config.yaml
horizontal_flip: true
method: "mae"
encoder_arch: "vit"
encoder_norm: "layernorm_no_bias"
encoder_bias: "all"
encoder_experts_per_token: 2
encoder_shared_expert: false
encoder_positions: "learned"
optimizer: "adamw"
lr: 0.0029
grad_clip: 3.0
lr_schedule: "cosine"
Rows from block 4 of the encoder of a small masked image model, named by matrix and row number. Rows with one number within an expert belong to one neuron, the router's apart. Each number is 200 + 30 x the weight over its row's rms, rounded and kept within 0 to 999. All counts start at 0. After the name is the row's rms in percent of the matrix's.
Before each expert's rows are labels from the 100 images, of 14848, where the router gives the expert most weight on average: "peak at" is the part of the image that holds the peak. Only what is clearly more common there than usual is listed. The data: microscope photos of single blood and bone marrow cells. In brackets: how many of the 100.
# router: router (encoder.blocks.4.mlp.router.weight, 8x160), inputs 80-159
# up: expert up (encoder.blocks.4.mlp.up, 8x320x160), inputs 80-159
# down: expert down (encoder.blocks.4.mlp.down, 8x160x320, transposed), outputs 80-159

# expert 6
peak at: bottom left (33); middle left (30)
router.6,082,198,219,243,180,189,195,191,220,240,202,233,175,174,225,233,197,216,213,233,142,235,204,152,214,201,244,175,243,212,188,212,191,191,165,233,137,213,206,222,222,193,224,209,185,172,187,185,225,219,179,287,150,221,195,243,237,255,183,177,208,223,179,237,218,199,236,236,183,251,197,254,206,232,164,204,220,182,213,195,195
up.0,070,212,172,186,226,214,198,180,223,191,78,179,162,242,234,165,199,191,181,198,208,205,77,168,151,211,229,189,192,180,183,171,180,299,200,174,178,199,136,176,190,202,200,205,232,192,194,230,218,215,211,178,159,198,306,186,200,196,201,263,184,195,203,206,209,201,183,183,196,236,203,219,187,193,186,199,185,198,183,241,172
down.0,055,234,191,229,204,213,197,185,169,164,184,245,153,211,223,196,196,249,239,177,248,262,262,179,215,185,213,202,218,216,174,222,175,146,213,203,243,217,267,239,170,292,200,200,216,162,253,276,230,213,220,204,181,171,203,192,195,188,195,164,166,180,194,200,190,136,199,172,207,209,206,102,169,228,195,197,159,209,217,186,170
up.1,066,212,197,218,196,169,226,171,178,215,138,169,174,158,185,198,219,220,172,149,203,241,63,188,211,181,205,196,154,192,173,182,208,280,183,214,193,214,120,195,202,237,182,258,215,193,263,206,212,241,223,163,244,164,244,233,174,161,175,268,219,188,182,190,187,168,218,219,190,164,199,179,205,198,193,204,160,212,171,191,191
down.1,078,200,201,188,203,227,226,180,187,210,155,225,144,208,200,216,200,216,249,226,196,229,288,160,198,174,219,184,209,224,227,179,199,79,209,216,162,193,274,205,219,224,219,186,220,218,223,213,232,227,179,207,186,220,200,196,173,177,204,223,214,211,223,221,169,231,212,174,208,232,195,139,172,169,207,179,192,171,206,225,206
up.2,139,219,185,216,182,197,194,246,165,243,172,211,169,186,242,190,232,210,157,221,181,162,171,194,173,172,165,173,214,175,213,174,232,205,189,234,184,202,162,198,210,198,187,238,168,133,207,109,177,212,219,211,196,165,189,205,245,148,217,223,143,182,155,167,155,217,193,138,172,220,197,218,247,268,201,221,224,236,238,245,198
down.2,130,189,170,220,220,188,151,210,185,226,236,233,198,163,183,247,202,152,186,196,184,214,244,231,172,186,169,208,164,158,186,222,164,154,211,270,206,215,218,168,190,186,173,221,202,231,212,218,189,212,227,231,227,189,135,216,197,228,170,228,139,213,153,182,196,147,172,173,171,186,159,225,176,222,263,171,195,234,232,159,202
up.3,077,228,184,190,216,197,214,150,189,202,143,215,164,174,173,212,225,190,193,131,177,194,87,166,198,196,205,203,159,205,189,195,233,273,200,140,146,159,152,214,189,188,218,184,239,189,204,209,222,198,208,182,249,206,210,222,190,186,180,295,215,203,178,162,216,243,211,219,193,215,209,181,186,183,197,231,146,179,178,179,239
down.3,104,214,213,201,233,193,223,149,199,212,184,189,169,198,232,189,185,170,269,218,185,237,281,228,228,208,182,217,202,216,196,174,205,90,209,172,175,208,293,200,225,226,198,195,204,266,233,216,268,222,211,168,195,208,244,172,150,181,184,243,180,191,219,184,167,204,214,158,187,221,172,162,164,187,187,193,163,168,230,193,196
up.4,082,204,193,224,217,147,228,196,207,204,146,129,181,176,198,202,214,203,179,165,179,238,118,207,192,178,227,205,180,156,162,165,239,261,199,236,231,212,151,219,203,276,247,228,216,206,228,174,219,227,240,141,217,163,254,217,189,200,188,223,230,191,169,217,197,139,249,178,199,152,236,211,218,234,188,220,142,236,179,248,143
down.4,083,216,213,186,211,234,178,214,207,207,148,225,164,219,160,234,237,225,227,242,203,187,281,162,164,168,182,183,227,207,235,233,195,89,190,220,192,203,250,209,178,261,171,210,198,201,199,225,184,204,149,204,208,215,196,200,197,159,221,226,234,200,222,206,218,221,238,210,177,249,183,176,217,205,248,176,187,172,201,194,194
up.5,137,221,231,239,216,200,220,231,239,123,168,189,199,200,178,180,156,219,151,170,199,158,193,258,178,217,262,244,265,190,200,174,173,215,198,203,276,198,170,179,189,200,197,203,201,182,211,247,193,178,218,153,183,201,205,208,187,209,154,185,161,180,171,219,220,205,213,151,278,189,233,171,212,164,186,216,164,232,180,244,196
down.5,111,165,193,221,198,157,204,189,235,166,271,241,216,178,207,250,184,183,251,160,184,266,226,169,157,213,177,214,186,190,183,146,206,166,232,252,184,182,192,199,225,197,222,198,248,230,220,201,198,245,192,244,215,232,172,177,172,192,172,192,155,217,231,158,185,153,205,235,225,179,205,189,232,205,221,207,138,210,218,183,201
up.6,103,197,166,217,213,206,213,218,207,192,160,208,167,210,205,237,199,207,239,214,165,216,128,236,150,234,215,149,197,186,180,150,215,264,216,215,214,213,170,221,192,237,223,163,217,202,241,150,234,188,236,197,213,194,239,212,145,218,205,217,224,176,177,185,194,162,209,131,198,166,177,179,201,181,244,222,174,243,167,213,164
down.6,098,214,219,210,203,248,153,190,189,197,211,229,209,202,175,225,208,168,217,229,222,175,265,211,203,125,201,252,198,203,224,222,228,115,192,193,239,188,268,183,220,256,117,193,171,170,164,258,182,218,167,178,199,162,241,199,221,170,190,176,180,180,243,209,231,169,179,203,214,217,227,180,185,212,176,181,143,192,193,208,191
up.7,061,206,189,228,198,155,204,188,222,194,135,146,159,175,179,191,182,209,217,176,193,186,53,168,210,173,217,176,209,184,164,214,199,289,198,220,188,216,127,210,214,241,195,219,229,176,253,196,215,213,224,162,250,166,238,215,186,176,169,253,210,183,226,193,185,176,194,210,208,197,186,177,187,188,199,192,169,205,167,195,202
down.7,071,205,225,187,203,218,235,156,180,203,185,223,129,199,230,193,194,226,246,261,217,237,276,180,200,189,245,213,179,219,212,210,205,82,176,208,170,167,272,176,222,251,227,210,212,204,236,233,221,206,152,205,168,252,210,195,174,167,199,215,219,191,205,221,217,192,187,160,217,225,222,155,177,208,197,199,184,150,202,219,217
up.8,075,223,171,201,229,223,208,181,191,177,108,197,169,188,171,220,217,242,170,173,174,202,74,221,196,195,171,218,173,159,171,198,209,271,216,183,189,179,135,205,173,200,182,172,188,142,193,163,221,178,261,177,223,193,210,212,195,170,198,271,209,197,172,177,205,223,194,202,233,220,151,181,207,170,202,199,170,210,153,166,257
down.8,096,236,224,194,215,184,236,149,188,231,180,186,174,200,221,197,189,185,249,210,187,229,281,213,221,173,182,203,160,215,230,196,201,79,186,187,187,198,322,194,218,242,197,176,190,236,205,242,267,228,196,143,203,226,245,161,189,201,180,252,193,181,216,185,209,210,223,185,216,195,204,152,165,178,176,207,171,190,231,201,206
up.9,070,175,174,172,224,192,213,189,216,191,114,217,146,184,175,179,191,215,149,173,165,188,68,176,210,174,161,212,206,168,188,203,223,276,221,141,183,174,146,208,154,213,179,189,187,148,175,193,218,190,229,195,216,176,212,228,211,174,200,277,219,198,198,204,195,246,187,174,230,232,192,168,202,208,189,213,211,196,188,140,249
down.9,097,231,207,178,196,166,214,148,173,214,191,174,151,213,245,194,205,212,258,213,195,250,279,217,218,168,187,191,149,208,200,202,209,82,193,207,180,194,304,214,228,260,231,196,194,229,236,238,247,222,210,155,206,249,231,172,173,194,188,245,198,197,233,193,207,208,216,156,236,196,220,148,184,159,196,210,170,206,249,190,204

# expert 1
peak at: bottom centre (43)
router.1,099,199,221,160,150,169,113,196,222,233,202,190,202,136,199,145,114,209,236,234,185,222,200,155,197,146,192,212,221,231,167,187,183,200,182,264,158,167,205,195,176,180,215,203,205,194,200,206,209,178,193,242,180,193,199,187,212,175,231,164,224,203,246,210,263,180,181,225,232,196,184,199,188,179,147,187,259,195,202,187,250
up.0,142,236,189,184,173,264,184,121,202,237,190,200,183,231,241,236,196,207,212,176,230,194,203,150,178,170,194,222,210,214,173,224,160,258,221,201,207,194,199,175,234,229,195,158,219,166,211,261,224,192,203,181,200,185,231,181,199,180,213,226,197,159,169,206,249,172,238,190,182,231,244,224,231,206,198,154,216,179,191,167,226
down.0,118,208,220,193,187,220,144,198,169,223,195,241,217,194,196,218,194,186,212,192,167,205,195,159,164,219,198,196,162,259,227,206,209,218,184,247,232,219,198,214,178,173,165,228,236,150,178,196,149,222,206,202,224,160,119,176,212,175,166,236,210,203,234,256,255,203,202,248,192,208,195,134,162,232,225,209,215,244,250,176,184
up.1,075,203,199,242,242,188,219,148,183,195,190,196,153,176,191,229,217,182,214,207,198,213,74,231,199,176,200,188,184,174,139,226,203,294,208,177,199,205,132,208,201,209,201,201,211,169,226,222,204,226,236,198,202,133,246,225,214,195,183,240,172,177,213,207,197,195,181,222,240,194,224,202,201,180,202,256,160,177,178,185,198
down.1,077,235,215,212,139,228,211,202,215,185,210,176,145,206,239,190,204,217,242,225,177,250,297,219,182,158,240,228,169,211,181,185,175,92,158,170,178,174,286,178,224,221,192,187,260,215,202,205,218,190,177,172,214,238,216,204,210,204,200,199,247,187,247,235,169,183,202,156,186,208,221,186,182,194,204,209,181,180,251,215,160
up.2,129,212,225,175,142,186,213,189,188,189,162,266,209,207,239,189,193,170,211,148,173,163,165,151,207,215,220,177,172,194,264,233,191,205,172,169,152,159,237,195,164,219,237,158,214,174,196,242,259,243,118,162,229,219,196,252,176,231,186,229,206,194,185,196,166,215,190,194,190,170,176,209,168,171,204,279,233,224,203,202,247
down.2,120,201,209,171,209,233,224,227,194,209,216,218,149,206,223,192,208,190,197,248,167,225,210,135,150,221,222,160,190,214,172,155,152,201,196,212,180,258,181,229,216,140,141,195,157,235,197,137,175,160,215,276,168,263,153,219,238,186,213,180,231,181,203,210,199,171,202,185,184,260,201,199,268,177,232,149,243,201,222,201,228
up.3,081,197,213,205,224,185,213,138,203,179,178,168,190,183,210,219,192,161,204,192,205,230,91,197,170,197,212,202,178,165,161,213,240,281,193,214,230,156,135,227,177,201,178,227,219,188,195,217,215,213,210,196,200,137,249,224,199,200,197,254,188,184,199,209,174,200,185,236,226,201,205,220,206,197,165,230,159,204,102,205,207
down.3,089,211,224,175,147,201,216,200,223,188,193,194,117,179,252,190,255,216,237,212,181,207,288,197,177,143,225,207,192,200,175,173,180,106,191,142,164,187,276,147,212,204,208,189,235,184,246,199,227,192,190,201,221,262,202,221,200,201,176,204,226,213,247,221,203,164,225,133,164,239,217,179,201,201,230,161,186,199,235,215,173
up.4,168,210,202,141,193,195,213,170,226,165,207,184,253,224,173,229,156,189,214,210,188,196,180,188,161,159,248,191,238,205,190,185,226,219,215,242,170,195,194,235,160,206,231,172,220,199,179,279,248,217,167,188,165,189,205,248,236,249,223,206,264,150,169,169,188,242,146,204,251,184,224,230,148,178,185,258,225,210,210,225,184
down.4,169,225,199,235,196,200,180,256,177,204,202,228,181,169,198,219,241,172,165,179,176,201,202,228,189,224,219,203,165,201,165,180,186,187,221,197,234,199,136,184,224,189,145,246,130,210,224,111,217,222,233,238,191,178,162,185,225,168,137,177,189,266,219,245,208,187,231,181,193,186,204,205,268,226,188,149,223,243,244,190,229
up.5,072,207,186,215,244,166,222,186,183,147,141,182,135,155,192,195,206,170,193,156,177,240,89,235,190,200,200,194,208,219,175,212,203,279,202,176,183,213,145,200,179,218,157,225,211,170,210,199,241,174,239,157,205,170,244,214,181,220,173,271,236,163,194,225,166,173,217,203,228,242,235,180,164,213,215,206,139,206,199,181,182
down.5,084,220,215,215,168,204,200,162,220,168,169,189,139,204,215,229,210,217,217,209,217,206,305,196,197,133,246,175,181,230,179,210,194,90,202,155,169,200,291,197,203,235,203,186,227,215,261,208,234,245,196,170,225,186,213,211,214,166,184,214,214,200,238,204,209,201,194,176,204,213,270,167,185,171,193,167,194,182,211,205,173
up.6,080,183,196,181,225,172,196,218,171,152,132,211,193,147,169,166,229,190,181,153,187,222,120,185,157,207,178,188,198,204,192,191,196,254,201,197,168,193,138,206,141,219,165,244,208,152,166,203,256,173,230,183,202,162,243,227,178,181,179,260,263,187,182,181,144,144,183,199,223,185,197,195,185,204,208,243,192,193,171,174,226
down.6,086,176,195,170,213,194,197,201,189,172,193,197,157,189,207,198,228,176,201,215,226,189,278,204,185,110,244,171,188,184,195,177,185,128,228,194,153,228,258,178,197,223,217,160,242,204,261,222,247,249,193,190,212,191,197,171,220,190,160,229,201,210,250,210,231,235,198,168,258,242,241,193,165,192,245,176,211,209,203,203,170
up.7,092,220,195,188,202,188,254,128,200,223,133,149,178,207,226,188,210,209,180,181,168,210,90,209,179,177,222,248,193,171,174,158,156,287,189,203,234,167,155,166,209,207,205,218,218,181,209,187,200,191,212,184,238,183,283,171,203,199,174,232,190,204,163,183,159,173,198,180,170,196,224,175,191,259,184,194,172,179,157,251,251
down.7,067,199,202,218,214,196,201,219,181,196,208,176,180,204,156,179,202,181,233,217,197,187,224,177,212,98,210,173,142,166,245,212,175,177,201,229,207,216,242,147,177,179,207,139,173,244,213,216,234,186,191,149,224,293,112,177,199,222,200,181,239,220,236,238,218,218,171,196,202,240,210,218,187,200,212,186,146,245,227,157,176
up.8,073,229,175,205,208,185,201,197,177,170,133,158,140,152,160,191,222,165,225,167,209,226,73,164,157,192,215,201,192,212,168,209,188,285,205,177,164,194,119,186,184,217,169,226,206,185,208,193,206,172,244,172,219,181,233,237,173,201,180,241,243,180,186,225,177,194,171,210,207,214,217,182,190,224,210,223,146,201,202,191,202
down.8,086,187,200,202,212,191,221,168,194,175,165,198,145,209,223,210,221,219,237,239,213,232,282,199,198,149,218,196,202,239,178,200,202,108,208,172,171,223,289,170,216,241,191,169,222,232,266,211,260,242,208,169,196,184,223,204,169,178,170,205,208,184,231,179,213,186,210,197,220,223,247,183,159,186,201,158,194,169,187,199,170
up.9,078,205,183,253,212,195,199,174,188,182,166,219,137,182,190,178,202,177,210,196,181,235,76,184,225,202,210,207,196,183,161,211,219,288,208,160,188,219,134,195,198,217,197,220,214,165,208,197,208,200,232,164,225,169,232,222,183,205,141,248,193,202,203,219,183,182,190,203,190,215,234,175,167,195,243,246,144,188,197,203,190
down.9,089,222,215,210,174,204,207,171,194,157,177,192,159,196,202,194,187,241,242,200,197,230,291,233,222,157,214,190,180,228,181,216,200,94,171,150,194,182,283,157,203,234,185,206,245,205,228,202,237,226,201,173,212,168,242,200,171,197,189,224,194,175,231,216,214,204,214,159,208,203,232,184,156,160,178,222,191,167,192,215,173

# expert 3
peak at: centre (36); top centre (27)
router.3,090,231,204,189,193,242,218,218,284,153,211,177,184,167,157,217,175,143,170,200,209,213,203,193,164,197,174,182,206,229,177,236,167,199,216,235,225,144,192,227,190,209,146,239,180,199,192,194,136,212,213,196,179,198,206,169,206,230,206,180,215,256,223,162,245,215,178,234,210,185,191,183,204,216,165,169,165,261,208,197,208
up.0,069,194,169,210,209,210,168,171,166,210,134,179,202,188,202,224,252,231,209,174,205,208,73,196,194,209,187,185,199,189,229,178,213,293,183,172,190,178,173,200,185,217,202,187,191,151,206,173,192,220,203,185,225,156,275,216,181,167,213,264,211,179,240,217,194,185,236,185,195,164,201,194,220,230,215,209,199,195,203,227,187
down.0,054,184,209,182,220,206,214,185,240,155,224,184,207,198,207,214,168,241,200,233,191,269,294,191,178,167,202,192,204,184,181,250,231,110,193,218,188,169,231,168,196,235,205,193,208,214,198,209,205,191,184,192,199,259,194,186,225,158,230,233,184,240,216,199,195,176,185,205,225,225,183,181,184,172,229,142,158,207,197,194,175
up.1,065,221,184,229,206,183,197,172,213,197,141,147,205,165,220,209,242,227,171,187,229,198,54,202,174,176,225,225,164,197,153,155,223,270,200,202,179,188,105,217,194,211,174,220,197,186,208,177,201,229,248,139,223,149,249,240,197,198,159,231,220,192,206,219,205,190,211,204,182,195,173,207,235,191,197,196,212,218,183,186,202
down.1,077,223,200,224,201,231,201,190,227,158,198,224,156,237,176,220,188,227,214,206,181,283,290,191,222,211,208,211,179,225,199,224,215,83,181,220,236,196,270,201,201,213,141,185,221,190,213,182,218,196,195,216,193,205,231,218,190,167,231,212,180,219,237,198,179,174,199,198,224,196,209,156,186,204,176,145,176,186,252,196,196
up.2,069,161,185,207,202,172,213,168,186,226,156,135,197,184,235,204,248,224,173,218,232,208,73,172,213,205,191,231,168,184,157,147,215,293,211,232,201,206,109,222,202,186,213,222,231,172,186,137,221,249,241,193,208,185,247,211,161,185,174,214,203,175,182,231,199,157,220,190,209,203,171,187,209,212,193,190,194,214,177,191,199
down.2,078,238,227,182,211,227,166,208,211,204,180,178,161,236,145,232,181,236,183,186,193,221,283,202,173,207,177,184,195,226,209,228,236,98,176,229,188,216,261,193,204,218,137,163,206,230,248,179,191,199,198,203,239,211,216,223,202,161,230,239,221,229,237,199,202,235,231,219,224,189,200,156,209,170,207,143,172,200,263,167,171
up.3,066,200,183,214,220,160,182,168,198,235,152,173,200,188,192,171,230,220,161,181,230,239,78,175,215,198,176,223,198,219,182,183,233,293,188,231,176,166,133,212,165,191,181,229,213,184,174,182,239,202,247,162,202,173,233,195,187,189,175,210,215,195,180,238,232,180,227,187,222,237,186,195,204,218,193,187,196,212,197,186,204
down.3,080,190,212,180,177,203,197,208,213,190,191,194,120,240,172,224,195,248,195,184,186,257,294,189,201,199,179,213,204,237,212,235,222,101,200,195,199,198,276,185,191,219,164,164,199,231,252,157,205,222,201,214,250,211,250,233,210,162,218,237,204,229,224,192,182,211,249,193,213,203,235,132,174,173,219,178,157,200,241,184,182
up.4,155,163,191,220,126,180,207,224,178,190,231,181,266,227,229,181,213,144,181,205,182,158,186,208,192,196,178,165,179,206,194,234,197,214,214,146,222,235,188,133,188,215,174,205,211,189,190,183,242,231,218,189,214,212,210,194,211,252,181,206,291,163,182,193,191,174,126,207,203,177,188,195,157,189,223,221,199,180,178,125,151
down.4,169,204,186,188,276,191,215,196,183,235,146,174,127,164,221,218,206,188,230,207,217,222,202,218,187,188,201,223,218,114,183,165,212,200,208,210,205,202,194,249,175,173,209,208,210,210,234,152,183,178,197,202,155,175,216,276,198,169,197,168,123,285,205,160,205,172,225,191,201,259,193,215,246,204,193,152,219,226,212,277,199
up.5,144,224,206,205,216,179,269,183,234,213,188,158,212,212,160,184,180,237,212,202,206,181,163,160,210,215,157,177,237,215,214,166,167,220,201,157,148,193,195,116,229,154,228,154,239,239,178,237,202,162,176,195,214,245,186,213,180,212,185,237,213,213,207,149,227,219,232,171,221,211,180,246,194,186,189,216,212,128,171,224,245
down.5,130,224,215,241,188,196,180,197,223,208,245,196,189,184,238,199,214,229,184,230,148,242,245,145,206,152,199,241,183,173,158,229,241,153,199,240,251,214,179,259,237,188,152,244,135,220,168,165,213,219,225,220,188,156,219,181,173,191,184,204,206,173,212,250,163,154,250,194,134,210,164,215,215,235,193,153,207,275,251,192,210
up.6,074,204,193,206,204,187,122,130,175,203,129,196,164,169,199,222,238,192,169,173,206,221,66,184,222,180,215,184,162,194,190,188,212,278,228,193,176,212,146,207,202,241,190,189,202,163,243,222,195,217,226,211,207,175,257,235,233,163,179,218,221,162,210,215,171,208,200,197,199,200,200,204,195,243,177,241,156,183,176,199,153
down.6,060,195,196,232,181,216,157,210,200,175,236,210,183,206,193,243,122,215,255,201,201,263,284,170,201,206,187,180,203,233,218,193,259,124,180,252,213,173,231,209,227,201,186,163,224,148,177,199,243,202,203,209,232,204,198,185,188,176,208,209,190,257,219,198,158,186,200,205,193,201,234,160,177,144,213,157,207,239,253,178,134
up.7,136,169,204,189,174,172,231,258,180,172,184,196,204,201,240,197,150,253,191,250,195,215,206,217,207,203,174,160,223,201,201,268,215,189,190,164,150,199,220,236,181,216,211,261,177,143,217,182,239,202,181,216,163,202,255,228,223,184,248,187,220,181,203,256,199,197,142,187,174,181,166,226,213,274,238,190,222,185,211,173,144
down.7,104,196,211,228,187,175,191,212,172,183,230,244,217,131,213,237,154,197,235,107,194,175,214,199,257,157,231,212,180,191,204,191,249,177,221,231,229,196,189,242,192,173,184,199,172,205,236,160,187,207,230,233,230,213,234,216,155,246,176,170,182,205,228,221,186,182,192,194,221,233,223,170,166,188,204,190,173,222,188,221,191
up.8,097,212,211,174,166,220,183,169,186,184,170,198,206,200,242,228,190,243,166,229,213,210,126,190,172,210,194,186,167,152,200,206,221,278,192,193,226,207,113,239,175,223,228,247,195,119,238,231,186,213,175,193,260,154,236,208,164,203,224,205,200,189,203,193,190,169,181,188,208,186,222,193,160,211,202,248,186,220,156,196,217
down.8,088,221,200,224,263,162,185,240,211,197,206,173,198,196,145,214,179,126,229,189,282,171,239,212,222,210,228,216,179,220,217,142,234,145,148,225,232,201,234,227,159,155,195,197,198,269,149,205,158,223,182,166,169,193,179,141,177,214,220,196,188,217,203,226,207,190,198,227,235,188,150,178,198,169,211,212,170,195,283,182,174
up.9,070,263,221,198,212,178,186,155,154,228,132,140,196,207,213,218,221,202,157,188,180,230,67,209,184,178,210,167,177,162,184,169,218,301,193,206,211,181,136,191,206,225,175,224,199,169,253,222,201,233,220,167,228,160,268,211,170,177,177,216,184,199,184,190,220,189,222,188,199,196,226,227,227,208,188,177,191,194,187,248,193
down.9,061,181,203,203,158,235,213,201,202,208,218,198,164,228,196,191,158,276,177,211,229,255,261,161,209,216,196,229,208,254,213,257,232,116,172,196,207,253,243,170,190,229,167,130,220,242,245,174,209,181,188,218,228,262,219,176,167,145,217,210,227,240,189,198,165,197,197,221,222,176,199,104,165,172,184,198,163,196,226,178,206

# expert 5
peak at: middle left (33)
router.5,116,179,197,221,214,240,216,208,156,216,224,230,210,261,186,242,215,202,210,179,251,176,199,238,172,240,196,198,138,200,286,199,196,194,196,202,240,234,216,225,213,178,218,180,174,239,203,217,220,159,167,140,208,179,204,214,172,188,206,205,153,184,191,192,225,231,184,202,171,203,205,184,193,177,272,268,230,243,155,191,201
up.0,102,172,197,198,196,227,199,130,207,258,226,217,178,242,169,167,181,126,199,218,188,196,196,254,185,218,203,177,227,235,213,181,195,204,213,153,206,240,210,250,228,192,211,193,207,155,171,176,235,259,184,167,143,209,250,160,203,177,171,210,165,202,238,171,221,196,190,209,203,206,228,169,182,167,206,237,204,197,205,234,271
down.0,103,209,230,205,231,227,141,173,220,177,216,268,270,209,180,225,150,165,222,172,201,181,210,214,196,182,258,226,254,242,220,186,235,199,208,143,183,229,212,210,233,210,215,201,175,134,200,206,166,171,179,211,160,165,157,253,181,211,131,217,184,215,178,190,187,206,199,223,138,192,193,189,194,217,196,214,152,141,227,227,207
up.1,065,161,197,166,219,182,191,180,200,181,172,194,199,187,184,174,245,215,207,173,161,223,110,171,219,164,182,233,207,208,226,209,202,248,212,186,142,203,190,188,199,226,196,172,221,165,223,204,298,196,192,194,191,193,229,235,239,223,153,253,207,227,217,212,171,218,208,214,206,173,210,192,197,185,223,265,187,180,219,217,165
down.1,084,227,202,245,201,208,228,170,179,177,190,218,152,248,212,176,188,186,241,195,214,191,253,233,238,208,202,218,204,202,200,201,174,122,183,154,206,195,270,192,190,223,173,219,236,213,261,220,224,217,193,174,235,164,262,205,160,157,207,272,153,155,208,192,230,210,230,175,188,204,212,161,150,186,206,203,175,176,154,226,193
up.2,118,242,215,190,186,203,228,117,184,207,186,222,198,232,210,183,138,232,203,170,170,210,190,191,180,203,189,217,140,166,196,183,211,222,223,231,224,160,196,200,221,206,244,189,214,145,177,236,210,210,181,180,183,244,201,248,188,173,199,235,179,268,217,253,211,141,195,239,197,204,180,209,203,160,230,235,168,197,136,210,243
down.2,121,180,225,201,149,172,195,242,217,200,262,185,160,201,272,174,166,263,199,149,214,148,235,157,147,218,219,204,166,247,175,231,195,163,194,229,246,242,188,192,189,186,181,224,233,171,202,230,234,222,215,209,209,195,157,181,168,223,176,198,198,169,222,281,209,193,207,168,220,179,231,129,215,192,218,235,248,180,203,185,191
up.3,110,182,179,191,175,174,179,205,183,162,207,216,168,184,175,170,214,132,150,156,218,169,192,189,183,197,222,156,175,171,169,202,234,199,215,164,186,239,195,154,225,172,180,196,195,197,231,178,203,238,231,233,218,195,196,199,206,258,175,209,226,203,215,197,239,182,134,146,166,172,170,155,191,224,195,168,214,165,183,143,216
down.3,116,200,232,137,258,198,204,259,249,214,158,182,186,220,205,213,212,219,188,214,166,235,213,210,228,231,179,263,256,241,210,229,190,193,183,187,153,144,203,194,210,199,205,182,218,235,196,217,209,147,196,188,182,214,199,231,202,204,227,190,136,204,208,195,242,228,268,211,214,198,193,209,194,153,191,189,169,170,208,232,259
up.4,061,165,186,170,178,266,223,165,232,204,168,187,179,226,214,194,213,192,192,168,192,223,113,214,201,207,169,207,198,215,217,205,206,274,222,211,180,201,152,247,195,186,140,168,182,148,218,225,291,194,214,200,189,207,232,209,200,209,175,256,175,189,174,195,203,188,208,210,161,168,176,240,190,181,226,211,189,241,234,203,199
down.4,082,216,200,203,182,213,210,176,206,168,174,264,172,237,195,200,181,177,219,171,215,188,252,245,204,176,174,183,210,198,190,193,235,125,196,158,207,192,282,213,212,194,186,185,217,204,256,209,231,223,182,179,217,170,301,229,178,188,227,227,165,161,231,165,207,186,177,166,186,179,178,180,167,157,190,229,190,179,171,189,169
up.5,069,196,214,187,210,211,139,166,254,191,152,215,179,217,183,184,228,179,176,195,205,209,125,216,192,205,201,199,140,200,208,229,236,242,211,184,138,201,155,201,233,198,119,170,205,206,243,180,236,221,206,186,147,200,229,213,230,196,154,262,255,196,201,207,198,204,194,229,190,179,194,199,185,170,246,196,154,198,184,212,187
down.5,088,198,201,227,172,233,254,171,187,176,216,237,173,269,197,172,193,213,220,203,189,208,262,198,198,172,188,219,231,205,219,201,210,122,177,196,265,178,297,185,213,207,188,208,244,199,186,204,211,193,156,179,244,166,322,193,188,205,200,240,183,160,214,206,211,193,195,153,211,200,209,171,195,199,193,217,172,214,157,210,169
up.6,121,183,197,210,202,257,219,173,205,183,209,229,204,235,173,194,204,225,222,192,149,239,192,223,185,248,210,210,204,221,227,195,220,220,211,169,193,190,170,249,213,192,136,202,198,139,165,232,216,270,165,217,179,280,218,216,198,168,180,239,174,264,177,200,188,220,186,172,159,249,190,162,194,155,236,209,177,224,150,167,255
down.6,136,237,195,208,136,191,163,221,147,240,228,198,244,194,193,188,150,197,193,167,209,164,220,167,219,131,220,217,124,198,187,197,168,185,208,206,195,199,159,144,170,186,198,231,175,206,233,201,190,172,219,214,234,202,172,181,168,161,154,186,244,229,203,198,265,190,199,262,200,157,191,171,225,213,176,224,215,164,212,218,192
up.7,105,146,193,152,168,253,201,232,144,253,172,186,259,222,213,220,245,188,183,236,195,197,179,170,168,186,157,230,206,191,262,221,183,191,177,220,200,228,208,185,151,184,144,222,209,190,144,140,203,205,140,230,236,189,204,205,210,181,245,181,233,215,149,197,172,154,197,163,178,189,244,179,217,244,199,162,235,213,205,214,159
down.7,093,158,196,141,154,254,155,210,186,201,147,223,171,204,184,171,253,156,200,252,223,187,184,147,175,180,177,212,241,157,218,139,204,206,208,185,159,190,212,153,202,190,177,142,218,214,224,130,181,218,150,193,214,219,227,213,229,159,232,211,245,188,198,203,231,200,194,193,199,164,272,181,208,215,203,161,179,183,202,260,137
up.8,096,198,196,256,166,224,168,235,167,156,144,220,223,208,215,182,225,169,172,159,186,201,196,259,187,176,182,203,191,194,193,240,178,182,236,163,208,195,194,225,170,271,139,207,202,213,245,194,184,235,213,210,204,183,250,261,195,185,239,170,212,212,246,186,183,190,147,182,233,155,206,197,208,248,162,203,120,226,162,214,169
down.8,080,188,224,221,188,213,210,181,183,195,167,212,147,206,164,169,265,207,243,159,212,169,197,251,214,180,238,246,168,222,195,188,176,190,163,194,175,191,232,205,212,143,165,171,133,194,248,214,251,190,178,199,211,222,244,196,215,160,168,216,210,185,224,174,139,207,230,192,193,232,205,209,211,222,215,186,228,212,152,219,186
up.9,110,246,201,203,199,223,178,199,193,258,210,191,197,190,217,228,141,200,271,233,224,210,195,179,191,184,232,194,195,223,219,216,251,221,189,255,242,161,207,224,211,169,173,200,207,204,219,248,232,170,188,210,181,179,213,186,193,149,251,186,193,160,183,217,193,194,226,215,208,214,177,181,155,163,197,177,193,185,153,176,164
down.9,101,224,245,241,238,216,242,151,221,209,199,186,215,217,150,181,241,239,213,196,153,211,211,222,186,211,163,136,216,201,211,232,214,206,207,161,200,218,215,239,204,230,216,166,199,197,173,149,189,192,182,169,205,203,207,163,179,208,228,234,182,219,209,167,246,272,214,252,228,249,190,233,214,190,180,237,131,176,163,236,176